{"arch": "vit", "dataset": "read English sentences (LibriTTS-R)", "spec_augment": true, "norm": "layernorm_no_bias", "fused_qkv": true, "num_experts": 8, "experts_per_token": 2, "lr_schedule": "wsd", "final_lr_fraction": 0.01}
Rows from block 2 of a small sound classifier, named by matrix and row number. Rows with one number belong to one neuron. Each number is 128 + 24 x the weight over its row's rms, rounded and kept within 0 to 255. All counts start at 0. Numbers have three digits each. After the name is the row's rms in percent of the matrix's.
After each neuron's rows are labels from the 100 clips, of 14848, where the neuron reaches its highest value: "top examples" is what is common among them. Only what is clearly more common there than usual is listed. The data: read English sentences (LibriTTS-R). In brackets: how many of the 100.
# fc1: MLP up (model.blocks.2.mlp.fc1.weight, 1024x256), inputs 0-85
# fc2: MLP down (model.blocks.2.mlp.fc2.weight, 256x1024, transposed), outputs 0-85

fc1.525 069:084106113171084127118128123119118137104118147136118129098129151152136143151091099147152154106113080120132144135127136174140169076097105104121115135140141170118138108123160132095125134087159095109135113075162123161120139119151121150139121091102150139117091085
fc2.525 075:138117099176146110130122127101098159137156103126126129117119079183127116090130135144108105183103103124149147138078090134102091150113154134120182114145127119109068170119163147153117120106118131121119128162139141072124123149098146118133146109102089113192158127
top examples: voice: male (100)

fc1.490 079:146127164146134149161135179155156126125125154113115106163091111132119110109134155102105134152138147120093131126145118152123108098143145117134134122140133115083123136080091112106142119157109113120116128142105132154138151115117109153113128136129132156111120154
fc2.490 071:109118133095151145110086146114160144117111143137143102167123170105141157100147139166114141149079130131113118125105112123113161125154087119122106150050183135130116090128090135096111083144128099119144107132127112089123063149131104114148136162121097081164143132
top examples: voice: female (95)

fc1.733 111:102095101097123142148120167121144167111156139134130123137138088123122123124098085132129139085083113116160131129123106148098134119133134167107154104141142088158132119124118111108125166116128120146106100108089150155148171131091100153124136166122140077166126140
fc2.733 113:132131148123130085132145143134108121148130127126141144154113117120188129105137184107148137137132106181132136114121145103132137117136123102121129086142102175141126153118111152153144101139103157158125141116150120126093150113144128131140106124136124171154097107
top examples: voice: female (100)

fc1.513 091:132125149135155164134106117120104111145111109095144100143125123116162165144134114173100081172127108100175114102120119140103174145138144110096111101141126191141115135110106146141097132127103115151145101175119112108166104140116095122181121066100103182157121123
fc2.513 083:133159119121147151138084128134144131144116145121118097159157149148181138154142122124112168144121133121079153093120128120202078110159141124105131131125112095098148120121164133166125126134159128121169076072133135106110106164129152142104153141100134136135119135
top examples: voice: female (100)

fc1.551 099:129121153078141071093113174110141104093145110084147139148139137114096132134103154092122147143145118158162126160093163076165118115114118108111118119126147113106142142195120152136156108118175105132149150175114141128103153100091121155145144106153136115110126139
fc2.551 096:127141100160160082160089091127129141134120106173122119113118138144177110095153108101106122129110116139123106106145149131110148107101115096153126118095104133161085139145117126114112108095130136124146119141137096144143163117129148112118084147139113117117116105
top examples: voice: male (99)

fc1.585 081:105125091110131151090119108114142114141110100163121129143137113166120113151156114153135120103129114095117134090182107118144128135154152133158150117127128112095084101116117121071127121142149066158131126120143126127128139086116147155149153111135143151127087129
fc2.585 072:105101141129117085145157080127104136114112146118151141103126114119141136111115107135128117108096163164126101136121127115143129164128122149109127140164129145116142134170114148160141146110111169114130151131085132152128102095142143139125129137112131121121122129
top examples: voice: female (81)

fc1.720 122:146109095115096077153120129169116126195111116132125128113138154109140131154170125129143148115119116112168126087120178057162123074130132114113152134114106127101124150159117133110098098099093136125161136115128115136112128156130137098106157136104138114140091105
fc2.720 112:127132118140116132103107140124141174099105163106105090147147105134146093096154090139141159159120130146153113123141100154123161154152146160106109146163102184135184154136151115139142145147129115099129119106124110124145118114089126090134113102149138129129143123
top examples: voice: female (88)

fc1.310 136:087129120092101126127131097137143110143141149106106134132126082088134135156103095113116117151143159123095099159120154161151126115141144165163095093145106145151141086146127126119161219159109124187085138108135124142139099085121123091139169100141127097100097131
fc2.310 137:122113150170102169087118112101113127156116089160161062122172173103118172133151091141178095142136139126147136150123116102129116127193153081155122124121111082128144130151155138118071144112111168119122118117094112135112120153135066175129108137074106132144108126
top examples: voice: male (85)

fc1.561 092:132125100126136120117073106148134139110087125123117127149104104120134160161151131142138137155114093112133145126164138096126126107124137108140112103135130077129092123117065129131131167103123133113122143071132162127136126102120127123118147065164112077125100143
fc2.561 092:151161150170116158041115129145113174126130116137124135083125159103140126106111114143124129113102079124107132093131112089104149143137067129131156105155137136106171106153105102139138134104117097133145106116119131157113125190124093143132133121131156131193130134
top examples: voice: female (94)

fc1.712 091:146145089137139115122107146107133100118122112117159133113123141148155133108120129112118114145076095140082142141141105125140112081133117080089139171149130109120146102129147148132164181105130118106137077096149189138148144108164123137119128145138130140102132099
fc2.712 086:166169123137116152155134108103138151171129142166121130133115100142165140155124106136095154163169175085147114139108123166114140079145137133105126114126107128123113153150118097134140153132102098100113165113091095088154131151109182169123136154072118138140093152
top examples: voice: male (90)

fc1.212 098:113141130124102103128157132109164109122099116120114146112092125156094164133110131111084127118085106167118104162147103086142140131128153145139123178183132096131138128169129160169148125137114127132123135090086088140137132135104115126148122121177157127137102092
fc2.212 094:132150097155127109145079089132152125112103135094101104102126166144154126113131087145117092153193136166114143138122136161147098117131124123166113093106138130127070119099135167155136091146136099130133154156096119145126115117150127148175155140169109132115104131
top examples: voice: female (100)

fc1.369 069:132143148103107140130142129142110155111158145144144080136123148144145094120143142131121135116163116137116121119148144117107082153168117176152128118148139148116145141097088119112147095138140120154141074162107125157118097132149142105115152162156089139114133114
fc2.369 070:129126109109121142130146134129136161137093133131124193151100118115156090073138131094144144137111121121162146129125126118102155121126151105150130121098107152093142122135113149204130128127119178111102137122138116132124174140147148142122180083099121150131180088
top examples: the word "you" (32)

fc1.467 144:121118123116123130120139127142145098087134133165143129132099123114095117124142113093138165161119121118129114128153118153130118140129139133081129097113100178137113117129173148089147099091067137116124123098128110145164134151121110116152131121134072165121137131
fc2.467 137:085151138131108133122111122115110142116101132112115079136127060159188126101135078091098110166127090138100177146156125120143135155134106127118146139125122099130122118145143113128117138092127150134134128141149132106143114122155104122107130114130190121161163101
top examples: voice: female (100)

fc1.464 075:106149135090139146138091123094135113085096124142119093128118139163134172123195112152120120104125106153088129162151109103125129124158168105149131106100106133138130103148115117136162150144111166171098113105173140128134122116108128125115123202133150140117096118
fc2.464 071:143116108153127094097136098154131138121097162146127106132157144097131155085124141101138086166172094127100147129125127136117160147112127138100123172118108153117136140145119153141116117108120139093128148128087107133132143110131130087095107092129141130123103130
top examples: voice: female (98)

fc1.277 127:139145143133105123130124124108087156090090114093124179139131153155120078147140128118115109131126104134098138080140079088174120131153129091097122128119138107150097112125124165114151117169070125140128122137106126149155112137095125166134161130133120174146113191
fc2.277 136:115098123111117159119137138149107099102102135119098102112153105132144140100140150137115134135095196115161063119147115176088102113146152153119150152142111128146123100140131131116130113088138120175097153148146127111123126120119136159143121141124117101125113061
top examples: voice: female (100)

fc1.362 089:123103135127103159083148147110125080089121135124121165134117136097162133093116097104149107121160170124120148151068147102117091136141116151158124082143154171082109136076101137109151186097126101142133065088137114106134113101146127133137096073164096104168115107
fc2.362 078:149148099129127147116144136097078147171087118096102179095126128150119146107108153184143114121132099140155145115151136119136099129093118121097118180135130168124143121156123141143114090141146107121097147165112129112151138137109181151124148138113153113095118153
top examples: voice: male (91)

fc1.9 086:166129107129124104132129161076091116150144152127135092137101154128135150114115168129119094158149149141097142163114137124140162111150120121121103109076148139063099139128135132098078118131138132069097105167146149146136131145122137109080117138141076117129107126
fc2.9 094:117152156156160107156149105146079099104124149154133117126131148117065107100152139122122150128172149141162107136147103150162109144138085155147140157108117126179124156119135148126149133119130104128137144114134105153103090138157136103152141101129096109130104148
top examples: voice: female (100)

fc1.207 084:102126102124110155105167104117107153132126126101135105135127111145122162135144164080117101108111129081182094103068103135155165147115123145137159082087130092125165108080122113140116126139089123132087132106089140191145126083151121144162116161152142139158133140
fc2.207 073:129136113139137172127103169154134100150106086106092128132085102126162124125119128110117156080174118139132179109169120128152128152122135105141137111117134135165072124132132162127161140138140143163104117087118134086116148093108118093134180125104116107144136098
top examples: voice: female (91)

fc1.37 070:078133119167098100131104106133138162092112061076114135155120125167122128123149154098106124141121176161137089133130148121135131124136159154131103117113131128132172102148109102120129141160147105138129112158120105147137149105148137147133150159139112119126126121
fc2.37 072:145158144137133213105155141144152109163089102094120170092149168157113144156092114115130134120119099145132173103140111143127111150139095155131131117149170131075112127124099175133136141092127091123129133154140132124139089137126133127106096110158092171144146141
top examples: voice: female (93)

fc1.384 080:144112162129123148104109136097154118126140094100115157111149110144146148127103058135146152153123128144122126122114129136156140140157126112139136145129130133119119127083163110111117149141122135145076098082122106137132123094140104135142155156139151131138136191
fc2.384 080:128116112118106124141118101205122132157164189126106156124146113092123075131097127147173136142147120082150104125172111128125163145148116101081119160095112134143148142134102162134101082100131173146161095134171144106106138118106148128105088095102137133146147096
top examples: voice: female (99)

fc1.219 114:138092114128119127127136078139150123087117134135155107175095084128123140129152138152140171143139102096145107122102125111073145101124127127105098057093130139092140147123086171133133145110143110149183138085119110116114153159183124153132117113138126131139108160
fc2.219 109:129145137142108156125116125137138144147118149119106110079145145122095157133123118112106114074095135122127141139202101107117127134116113110166106129140152123161123167136167161164112123095101108099111106176104112132181107114110109128127129102150112094123116112
top examples: voice: female (100)

fc1.446 068:115126109082122111136151145121185152146091168169123103122091113120089136078122113120066102105137101115167089122158117097130120143127144115135087101156154184124126115137135114131130135088144103119152126150118140128079128139140104131152141169151101069114137159
fc2.446 069:149085131153146118180145150091140111141119119166159146136130130138156144104128168095149154119151160156139148094120143081190115146114109090141105121106145143119132089079118162123111120132130146122098108154184135120103121078156103138134160122093098131078145149
top examples: voice: female (93)

fc1.146 079:165091116093130167153154142152150100116117132133177138124202114145151145094108167162129091128137105131111143109141123111134136155133128096156136115153183108138170131127139110149179124118100106165159155125135120124138143104112108128069102067096123133116127097
fc2.146 076:103152091144133141119117129120135157098098120089137091093120126120130131151164137137113116153168120149173111136201115119110123134134098140108112138093078162119144166153115131133153148133147102122131084149111151150108089147147126120159124147151124144173126149
top examples: voice: female (87)

fc1.623 138:103135082086124088140115151114120086124114143127135122146128129170111168107139130132128136110149118124099124103106133153108163092160126120128128137108171165108183104113134154142140103108134170115091153112145113097156100106125119080149072137138123098086153160
fc2.623 145:153107120103154114112141150158102109155112110167131128167080091120136140111173139127117079122140133114102110138121138109108134139170127133146123111095119097158189191175149199149133159108146129118138154126109128115090131147087146127142174160127106136146140131
top examples: voice: female (94)

fc1.376 117:121087134168111119146138080167143141127140154112127180188121118159130148100130111127105128095109119102110101143115103169102136106084132109125111117198172119083127112100110123104143115161096158101153129135115121174099113105143118158142112075155098107153139082
fc2.376 117:137150111108114121124104117129115121145145117110138134146175110137105196136162160150081138137083168136113148143106179109140134108109161124148082135137143144159168148147105110150154146113124149119155124173164165137081112068115128120132111168058118125088124113
top examples: voice: female (80)

fc1.174 101:181078099114145130130163122069057128146157156139122138143119124115103103091102151094148116114133172159126108107169153131135131142157103114154110153096134161124116145120148120093151130143111126166137123121120095109090104124168124127125129128128172151147116152
fc2.174 109:075147120142110118102131150131129134085117134129093169094157127130133116172139105116134157140163125106131155138124137138152110163097177201121120099138144131125160106156091110094161119117149131155126103143192153146105138142121172129127135125154149153134132088
top examples: voice: male (100)

fc1.42 081:138130120126129176114116162118152138103098100108149116121124121132123116102108096120122116141124187137150125136120106101121113129130146111187130131143207148085090143128135131108146118147140135123083125171161118136123101159121072126175133114176139149127122151
fc2.42 089:092127150107072102184133126105110144145154091136105112103124162146099115170144172129156122149203128119095151153120119134135162125142079121147102139158148123147116149119137157168118110120123139117137125127107151123093137108140138174140139114129163130155160117
top examples: voice: female (91)

fc1.449 113:152140121162106107112125134121138115099154109118126119124126110147133146131104113143108151068162188121150131138111132088150152125140115133110140146152062141157116111102140129128145150169137126138111144186104126166145104130063099126124140118178095128117106158
fc2.449 128:117145145108123166150144182158099136141167107124149109150127132105087136128154118134104130100114154124134124148130113126115119154095101157165129114113181112126152160137116144098137111090129092077125123134174123113132145120148099134180117142111107127097118121
top examples: voice: female (81)

fc1.367 080:155076117126098129195121115173154110152113115135130081148127117117133099146178148115163129127107126055128112121095131160140144127112111117122118081119128136092115102120116147143128152099120090163101128127099156103130113084123125148091120143134156146163131116
fc2.367 083:119153098131156138126137128153128127100082142132104099122125168181099163112154165110121110125123157117140164135180125150075105142126103114094151087136148148121120157157131132125091100118138147116123104159120174114188171110141104125089129110150138160145129151
top examples: voice: female (90)

fc1.52 079:120149102165115115130159136141146093082171090056147115149135170171182093126149163060115110110108135101105097169156109122145125135126107142147153138134141095082146117135124100134133164105140102122124119151149167148135114133141135142094139138095149155157123115
fc2.52 077:133151118082144110094133152153169149154122100110136155121133149103133151121149138170115128142141136120162189152128109107075128129143135142134151143133127123150125118148100179098155151162117153153151092135111145093126104115120094184136146129139126127110103101
top examples: voice: male (100)

fc1.164 119:134090120100105115160125119100142112097069090179124149189118137102134130128096150109128127110155097074105131158118140122146129147140141090143141134099147105122106148125119148132143123135173156105143134139147136181135124150138153122163084149130143123150175137
fc2.164 106:120102131107133114133073122107114110161130107123127099143128140076093107114156145114128140107078141126085120131159143123122126136102144138114149151110102131145168139136119108149140136153157128106157127085091108163112132132127110127155110125135106140141100160
top examples: voice: female (100)

fc1.741 096:146093126078167129142118131120092130097090051142101146125085133141129116120194097112120150139150097112105128137164094144181116130138120083138115107153127131139137106139115148106086126178096136186105136128176078169137103112138093161158102140118166132119116165
fc2.741 094:085135140149142112125129134114104155117137153096087087114136110135178127109141076120090138098119179132152096119088169121110127148158147178103115118129076144127133137128138159123121115155122138117110096119136133131138088142085133113133107106098147128119084128
top examples: the word "he" (40)

fc1.139 081:123104117121086163112174125104110145131126106118161146095118146139130146163142127117147152152136088113104156125124149130132144132100149090115149166108146127178143086094156122072134121177111158114124165109131103122167107134133147142115141109100154132118122190
fc2.139 083:169150144073134148151114118135082190140121155113153129136205081159133136157104093116130131120131121128172137080116136065133102172120128119144113096099104133127115130140107142134119139100127159108111122120123160100174171136103110135126138189125149092123092078
top examples: voice: female (88)

fc1.451 051:120108165096130122110110116078102157092085152119133149139139095142125132132131155099119146161131143187133152137167146122148122106124148103111081159169119161148111131142122139143144119147145126109134111163128127148156160122109128134123092105153142137115112106
fc2.451 059:138133109133100132121106142156089098105137107160098085101071161153146178090156083098178129140105119122111110123117137113145141152119120119103118111113128119117085131117172138095117139079141111142128127094147111127100158133136140144100139092103149155159129142
top examples: voice: female (86)