A small sound classifier, trained from scratch.
Model: 4.78M parameters, norm layernorm_no_bias, activation gelu, moe top_k, num experts 8, patch size [64, 2], layers 6, width 256.
Training: 4500 steps, held-out accuracy 99%.
Data: trained on read English sentences (LibriTTS-R), 15625 training examples, 147.5 epochs.
Rows from expert 7 of block 3, named by matrix and row number. Rows with one number belong to one neuron. Each number is 500 + 40 x the weight over its row's rms, rounded and kept within 0 to 999. All counts start at 0. Numbers have three digits each. After the name is the row's rms in percent of the matrix's.
# up: expert up (model.blocks.3.mlp.up, 8x128x256), inputs 0-127
# down: expert down (model.blocks.3.mlp.down, 8x256x128, transposed), outputs 0-127
up.102 104:585495484461544540522518514509510512522559456456491477502378478498497523536610449441490483506523577523494469526507486503496517486534542518490564504509493466487552505575527467450528485535543524504498563445485493524529460504467435499586540598491541515400474494559494452460561610464452574512508457434457490501511477498504517534427452571517538504447448490457495530504477485533547499444556
down.102 096:515468537495473503500564426541598475470453485480465519469496628491501542514610491463496517505481521530492545527508474428510552473416520527585509503534524384551440448474521541461505513503508519498473531524525588463487492457524513503456535514558495582568464421493542518513492554551529421541508533533513503420542522500466510493480517437520469523485545499559518449420559476424493494477474
up.103 103:453499452529477482480551511466542547508513554440478501538546494507563490577452472485462528470512535397451517509501514520510452565475487517517447484521477447502532491508562487531483505432478555477528474474519430530430450459461473489470542524463492590537486455484480515569440515549480464480467535457460427537447473515549564450493569472448532445487495469499438551518563520519432479511458
down.103 109:502511479453456454506531523474517486573470479490446498422436480613496468449431540508453441515536539478492504457492521534451478475465494502498556480527509489479526496531577556459545501532532397487559459468523507493549611476521461473562442471522560532456480472474529556483493486507377466457431478552503507481441498515530425489468490541581510600555525471559564501460452501533540510482428
up.104 061:476444478413471421544515520504519518479515484525476507559484520524453460506479469472515600458532479506578463518545461428509488528536458532493488458583537453539487509538588567538498443474452504525496498556490460541480441494493515504560462493473561525531507505549482464467492561493496482551497509494460480445465478521488404449553505473469497535496516510465458482474454551448442556496438
down.104 068:484516523457505532496498454480521493447549485444543509433518517541478429490511477508602471542562610500516439521523520431515522512480571469548519483551497493533471497488495514500458456528506525530553528437525469493478510499474451506437555460552450488474439504414531534464489451495532448510484495542506423476440572456451481526528524470533482496434525515510463504554524581565459511470457
up.105 100:568504516445551515477441533492541459522489519498530466497420560493536487578449540453538452529466493426482497523519534404518507497532548494518504431486473496512478456537455586421516545497479488515529512492510537498510493559445558465434459501478503508539468465501496549507485435582519531499484508507445518466497547510492548517423471461564460550482445441488515550503542538520519469454494
down.105 105:445446534443459486559491508560470468534468504473470539458491532463482502533536454554494495470505536514469564430551555591485502519424540528520485433493517515494519435479532499533535474475575511461503493483503510536523576452493543506554510466512527493500531580438473440511516395448471463471513525518574574473494568411500484451492487489482526473445499453626507475442526453413435480466558
up.106 099:518396508485451501528516465438582523461542490511523506500524494513507411524526507466557541558455481554497503526507513510535500476509529468559551469528455482463506482529592468605527551495511545508466522472536462446541504428550506515529487490431447528579518556441477559530597416473532534448501506520559484451545450438553587525524506462444508545485504506442470527525487496475528525519536
down.106 105:546562460510413437536411511502468481523573508549456530477563441472487492384438434555529451470500487523448511568492460473551559454523516567548453501479553518540572541449556477550519510457472499523499582443577522480470464519503465459493553491487490480548468440514436461526482555473471508517484526525499471522500539532562446495482428509504510496531456483485596523510528464427583565475509
up.107 101:535518499556483491458523582531504447497550490504522480550474477555536452451506524570483463564511570529585419527455477512494435518484486500589528504493562482525530490518476457494531474491576501589468532538479549510556468439449509499506468499431500500453505509473455516459531471502578531510424456546501513494481453475493526474484487454511438579505562533526510447510475546572504548512490
down.107 099:553469569472512568530516541501431564476443489514508464494533502498453570490463489472517553536525508477550509448508558521563518534430442512495461491533516564484568533455474459422497517504490423462575530496574441463472490469465497564472550581489518579496472479466556480536537505480518498545493442408506551486599510496512492443479535516518499484473464542483528455476513452487480467538497
up.108 090:492489575483426404488565399496479482418519494428426496486503475476464551461547487498507539522497520521536465491580546519524450453552600517441451491544465405487530522519540424523509504506557515460567551452590536437540496455502521509474603443568528472485526466528504492540451527562474495540509519502501608514478489432534435513508493516464420459485516471547518450492513472521517530519491
down.108 087:511490456442452549580469510523548432496432437527500580508581544485496421529562476537511466546507503516540508503471504502475539513518612446532564564519501499428535469536522402554546455461549523479549444420492528410507555556434554496606506530519490515557565466554520507570463478526495470438510522524459544522478493529433421535525428492454470546514497512528513517526507438489483528508487
up.109 089:503430499462429514500565497477449520464498500555513465509449572485435475532551510535493474521523493501520473468577436473492521490480497518560461547552476433515529526501419457506455491544525506479488524478464492538461553491487523443536507457482481511523437531466445511543481511478472503447596442489471495455553513511503576546472482493565562552437458499556406516506496486484515551573443
down.109 107:511525450463532508521519500554469435479523549485549551512490487439549552519500515475520454457525503433545561531439494537518490467450543524492554507570446520457514504493456482499540438474472508506546498465482492519458450527473427573541559531420500462504558533488553508512450459616485443545466512451462453587433459476422490574507492512419532378543533519422526550531558472475586466517538
up.110 098:528488496518423559553422502559439459434511457486507537528528533503498510514534467487490487494532459449488470481427479442514510473480471545592473553540506587490489504496532519525458565540535513524504519524495479525490494566522481471512458472457538467558528542489508422479529536469497462465470507503517494500538516505506505621489462494540487530563503486494448480561495480478431534493479
down.110 101:580527519491547458481494467520528520539483511500528509451506475442535436529535557570471504569539519454455554595557536535541460509487458473426526516501448536458412524416485473496501502546552506439449509521495533460484450469529500476545461521537454460454473549501497564461545517431468546504431448483521560460540430527520452441485530510453569511504469545476493428452413493481537498536507
up.111 104:540494462541502496511480419469472530512469463394535576502464497538532505496515459481485582403576509467550473511492542492467496428553539534421446517535483527480511548503562511540561545496469456501422546470457455541473510530461504499484426514517580407476505628481539504574537541451495497503589527521499529525425524509503519416463459522538504500469463460493464484520529446481511442463495
down.111 092:503413477480493499478447524557510566538554609488504516456478521499478530434556527513508567398475446520480493516524620589504494521441460545546507510526499519543604471551569473405446570517513562543546477551434539482567534459491519481496459460499483510497489525526549439562494513489479499524411468529471486500456463461480416518540494535534511476499514491506505507483467451482478495529551
up.112 093:535460491525475441514459531451420505460436627498505496479486520528487507477523486464427514500490504490501525508468490475496507521529478481583455542492499433539463545517506561466442564489551532475460510472496461522497443516514539563522532515465489499559535548550457488494549499491498599473471481480499525515451532517527409488505504497436512462550517467447553504499552582484521506498553
down.112 095:509495522477402531560525499478499499555494535496486484445447461567478541407445478554510507521595512475434460517462471492415504459532501496477534542467446513519465505541477469504435532499484541523506442577440512471480564594633510493418473417529462479487578533542508415500413467522452581532539524538523500439522462540461527456475505524592496472546510475396481546528517493501490490442482
up.113 083:514559467498531479553529479515486505482502496455518559496455523486549455445529443431481494556571539585488527499511498490471480524447568545448512473545504504436522476464537466512483564545475468518533546480470476462512449566481500476511511479440503478491492531486459529506445493470525462480518557528516500453454526498483489525463485558494500535490480437425575492492425521517480492499564
down.113 077:502542519484516508458524558460540413551542492537486544590498489537495492571558484514562477524514523465515514488540556483456512551522529523483591497458548468515450466515475469494507477480431494526543495478504471541444490355483458516570547566484498468499486464463469456562543504504463447458541446498543553515434528482582455523542493533483547493508478455506509438506478484495545510565394
up.114 098:481448527466536433473466511498515497504561516532578544544544518589489432564472506515480487461462536475522489571548487530474475532509475483485478391406556483453520548475469522550486527437481509484446495484502455423536492481503508477481478524538526550531479485479486470411499537506483495486512537509574501488519475484618505424482494547510507520445540491531458497470560535514514568531415
down.114 099:530495523514536495508518495476501539636464472552575582525472505486453461469492509510539460482453602496369538487470551459441506537558502522516502557503474473466524437526530479476472535556450528533591456505536497466502518469479488530514455483524577494504414498513488420428539486509464517492534494501525464550507531523504488470496510462402613521482481490469496518462487529506436548503448
up.115 097:409541444440483543557503434557473512514470429429489579551495477505526445478477468474480485452491495504563456609529534555621517558495556557553449481526486428470486460526450440531569512428480499521443513513543505395486507474483489487525474480426468521540578526495505494512554508530484534465446525560535445453463462496488543502441448511482521564523444474464479492511511510550483468505517
down.115 097:462567512536583550547464471357423520511490568458521529496506465538527499487509501427558465468463485558438453561499406499513407491462490509523500522486435502518469451534535506530526508452563509467488486493472600479565458542503500586470534390589511475533424573502521528542517446468534444483585527476432458490530522499543521440521431530476509480430554513466540491503597485525505488497508
up.116 097:520512471542435478528512507501477482523491474478533525521514533545469475550440488470485533462451508512443479649511475519511505530538474472471538516505416523522473464495550469538535446550497481533463475574491415553453474480472574487557449495490444454516499477527549491463553410456552538513504503557489455579527523537523521497461475514458542468531530450497504481428469546528575519514523
down.116 106:437491413487576493523518488458467487526477498485496450537457435465501538546440508480467478482489574437427564417538495535458417473490520573562460564540498520465470453543433495548550483544503550529469531542508485552473592480480544498532482533552472550533503490483470477516468456501528425480507533462491528459478489499496499525462468505455577528493514469537493488517465555401539487479540
up.117 076:507478503559548527492536558412566424503518515466461474449521502479426534526446495499392571509512523488463526438549507490471488536464515489475521496477454432562440483575500539485499510545537535447497471510531431465439586432452547474473463560403438450489484455566541515479473506503459511485538471519522492497503455486500570457515516494510446528553477458509487473490436470485526434525592
down.117 078:424550513461445463460525508501537485519506498563501489491545496553505409437472479553558561449503539510578547531532448517521456448515447468456530478463460525569495543578478558532529503536502512523527452506568472505513453524542483496540425486481537461487545501545474434479475505490471539509488445491458533506484474454468497497525512546604554486551515497478468522465455477466462413487510
up.118 100:522506500599458523568476432552553463537458466475500515552465524577514433455545483531400489510545490512518494527470545575493437474512518480488555578489499545430525465474445516462453488529509422527471410538457466538467447452522445477457496480453507524567524536578517543526515542518390538535466462454483432478490491485566473488508498475476463426518452466414535523440528535574512476577465
down.118 092:531568485495487474498571487469613550534523463429526535551506451459487475484516473531500542503538525527500473461543464532511481508535424496505500451571530480561512565518395472509518448520477540499534491585502476450513441398490439460544482465427510484502508553441460431508518478458489455483575476546467451561537455505505524567490495513455530584529505449538520473488452574479429464535528
up.119 101:520496480391504518480459466488460552487518486480537518515546571507538520481485525524432502461540428413441539475455450446497513479415506476564536462476524520510431510495530532401498579548517429509501500441427494482459496484546565518534528502465470607447500535509468499498452521483566449469437514497480523478508511427547542495502532435530468542476472554473549463530498537526505466588486
down.119 096:549541504547517449496512518564538522506454547425519507388478531437508564449532499465503513459476472493465356491506564482522499500534484506481484524512503484425507471542525605589518522580479514444474551556516530514497526552498499462507479414561432454499479485512509548466473522503504503462467530529519471455519468570485520480525529528452598497518561496447449545520536515467463487444422
up.120 075:486511509473471488505511491522514554472456490409479471540520550529516530497488516534490543457474495397440522508451578483478468545456432512493526503461424484474522440479531504551546546473546491485572505460496522535489528498447480548517531427496513536420522474499519535370569476487541446541483487587488532499398465440520476522487440490450503433540498517557455545497495469488443526454529
down.120 077:570483519463492558481428480505491517460547478436456478518523463453537508506526504556473518484575436628542577534478570502503528556461552496479507456475543525463462411492500480506530526500523527495529478564573542475486547485522536512544459480526428499526555493511474509479484506452504502433571532513476486533444449447465497551476548565476490475507445505531534572465475469524507551509515
up.121 106:471516452481440502532497543474475576450485438489424483557440495541539462420521526506447521459513491494465530448543542525466539556536451507509492443616494476504584488536499507481472477594515500493603470527475478485481516472447538485557537551514424521548479552487511477433580527560481498451525532513410452487523557500472420420523483457490456431499507498478514470424561495465523534489525
down.121 101:485427380506533506482485441503519571497464468537484498541521457535527547525505466536498488475502569519460513522506488552461416530501471449453507453500517467511504535410496488546560486459493488473523553549484537485456476542520520487481462472470549502556462515400463470532521409545410474501532452462570539560462484483444461519491423485562521462576427474480482525486436503460513463575457
up.122 101:540464493453419471546447560524452460421561479542496511558475482467514513505471494482534541563554539481574452552486473463498465477517482514529485519450511399559532508500459490469542479509545558555532516533466472541534516499517502411493465639529523491545501460488563540461510492607455560461500449489556472464585527496548469463520446513496465476486465429517482494504540515463560485500508
down.122 101:522494553592480585436550446566518529541402493466554438564506531496440436497479464488443526549562483470464539491453458566519488483505493517545528482505513490464421477500501500435433493458510535530572587487517516481476504522500470450476575495519532469597421477539502522530482448561521471548460432505551526469458519508345527466517518509456433488511512539575488508518487464473483490513509
up.123 089:495474454500475509550503500540399501488459543517504509484513518556410444535522543561452438459515508511484464554516530534441571547509465450509444499486548474526551491571523490478573483538454489489463514458433450478499499485561463499489495484591469540484457507521532511514527559522470476504469468514595531504509448456563451484547579475490593551556530458513474391503455509468425486411478
down.123 091:428541552475540478521419486456557463508536459473528454553467483472528427542447475480490464536500514488544501490478484511469451553567490540486572525489491475471459558520510546541354508522461426535506453527520470497623496438471487469457506444501449613512517498582500481490514500480509534544485475482465449535500490490477532497470452492494493475503551532507573427562499462405459555507463
up.124 102:383481470497467468531484545429500549561555543476449455566515549557546499563455449489509470541493512458549449488547468466527534532498458581445466539534498467490512510514457479458495506483497491517494480500536552511461483471504550495493461452476498471504494464474547482484495506562516554521493498459502502438520476505474504537539519493518511441421438380458430488463473487467455557462567
down.124 104:522488523544556455466484544465529498468562535575489486495438517456497484487478549547520526478460541466477607471498501456529393589513522490467508503532505539581485517469569434522470519523512567456535510493442588528483468495506477462467461538423518493566483417407421512526529509472543518465466466560504486470480445426507499541519534448566501514482484534502527416438544443490477506460536
up.125 107:460450475537507509523489478576496504482485446507507467489503507528609537467485503448497512483533509443503523523463500516494507455556471487532513455528475450536484498518516544523472432472520536496538524474521446454456449502533503506531503541424457478540517536483441467530507584478518500449440471434538517482486505437523506570485474439462535584462528486549479552470487459495528485460489
down.125 109:481517505529462473572514419506482539475497482443480513521446457468473548479571507476476478515507485527504488473483462468471481511547559571484522548568517517392506449466535574439510489592421457446552485457523519469584582426498525454449544479470518530471536491521516505495548554467487457506511466528527463500450481487499481378474491535555425534505490555583482509465491500454521476522560
up.126 098:496429497513436456451515530424595521522501515498542480507523527499451538531454511522499468489503496490509550534580459446452540485486545458521420467505534498540481451462488452487560583509470532510529558461563455477460583456527482502490403545514507489546490504507519509550543464483503514547411531535509530469460509468464478524582440515547491477512478502529472470595486439469519536507510
down.126 105:456503486528510485544589508473458508549414546506478424518462535512464497507508520454539456544414651461516549543457427546511493554528448451482486498460452487498518481502517458525550610490483535474480436531532481541510453517493571518555518495467458540538482533479484522480483486490555554522472477543462499477498488545476510504427473528532476506509577458484536477529482475567472549578544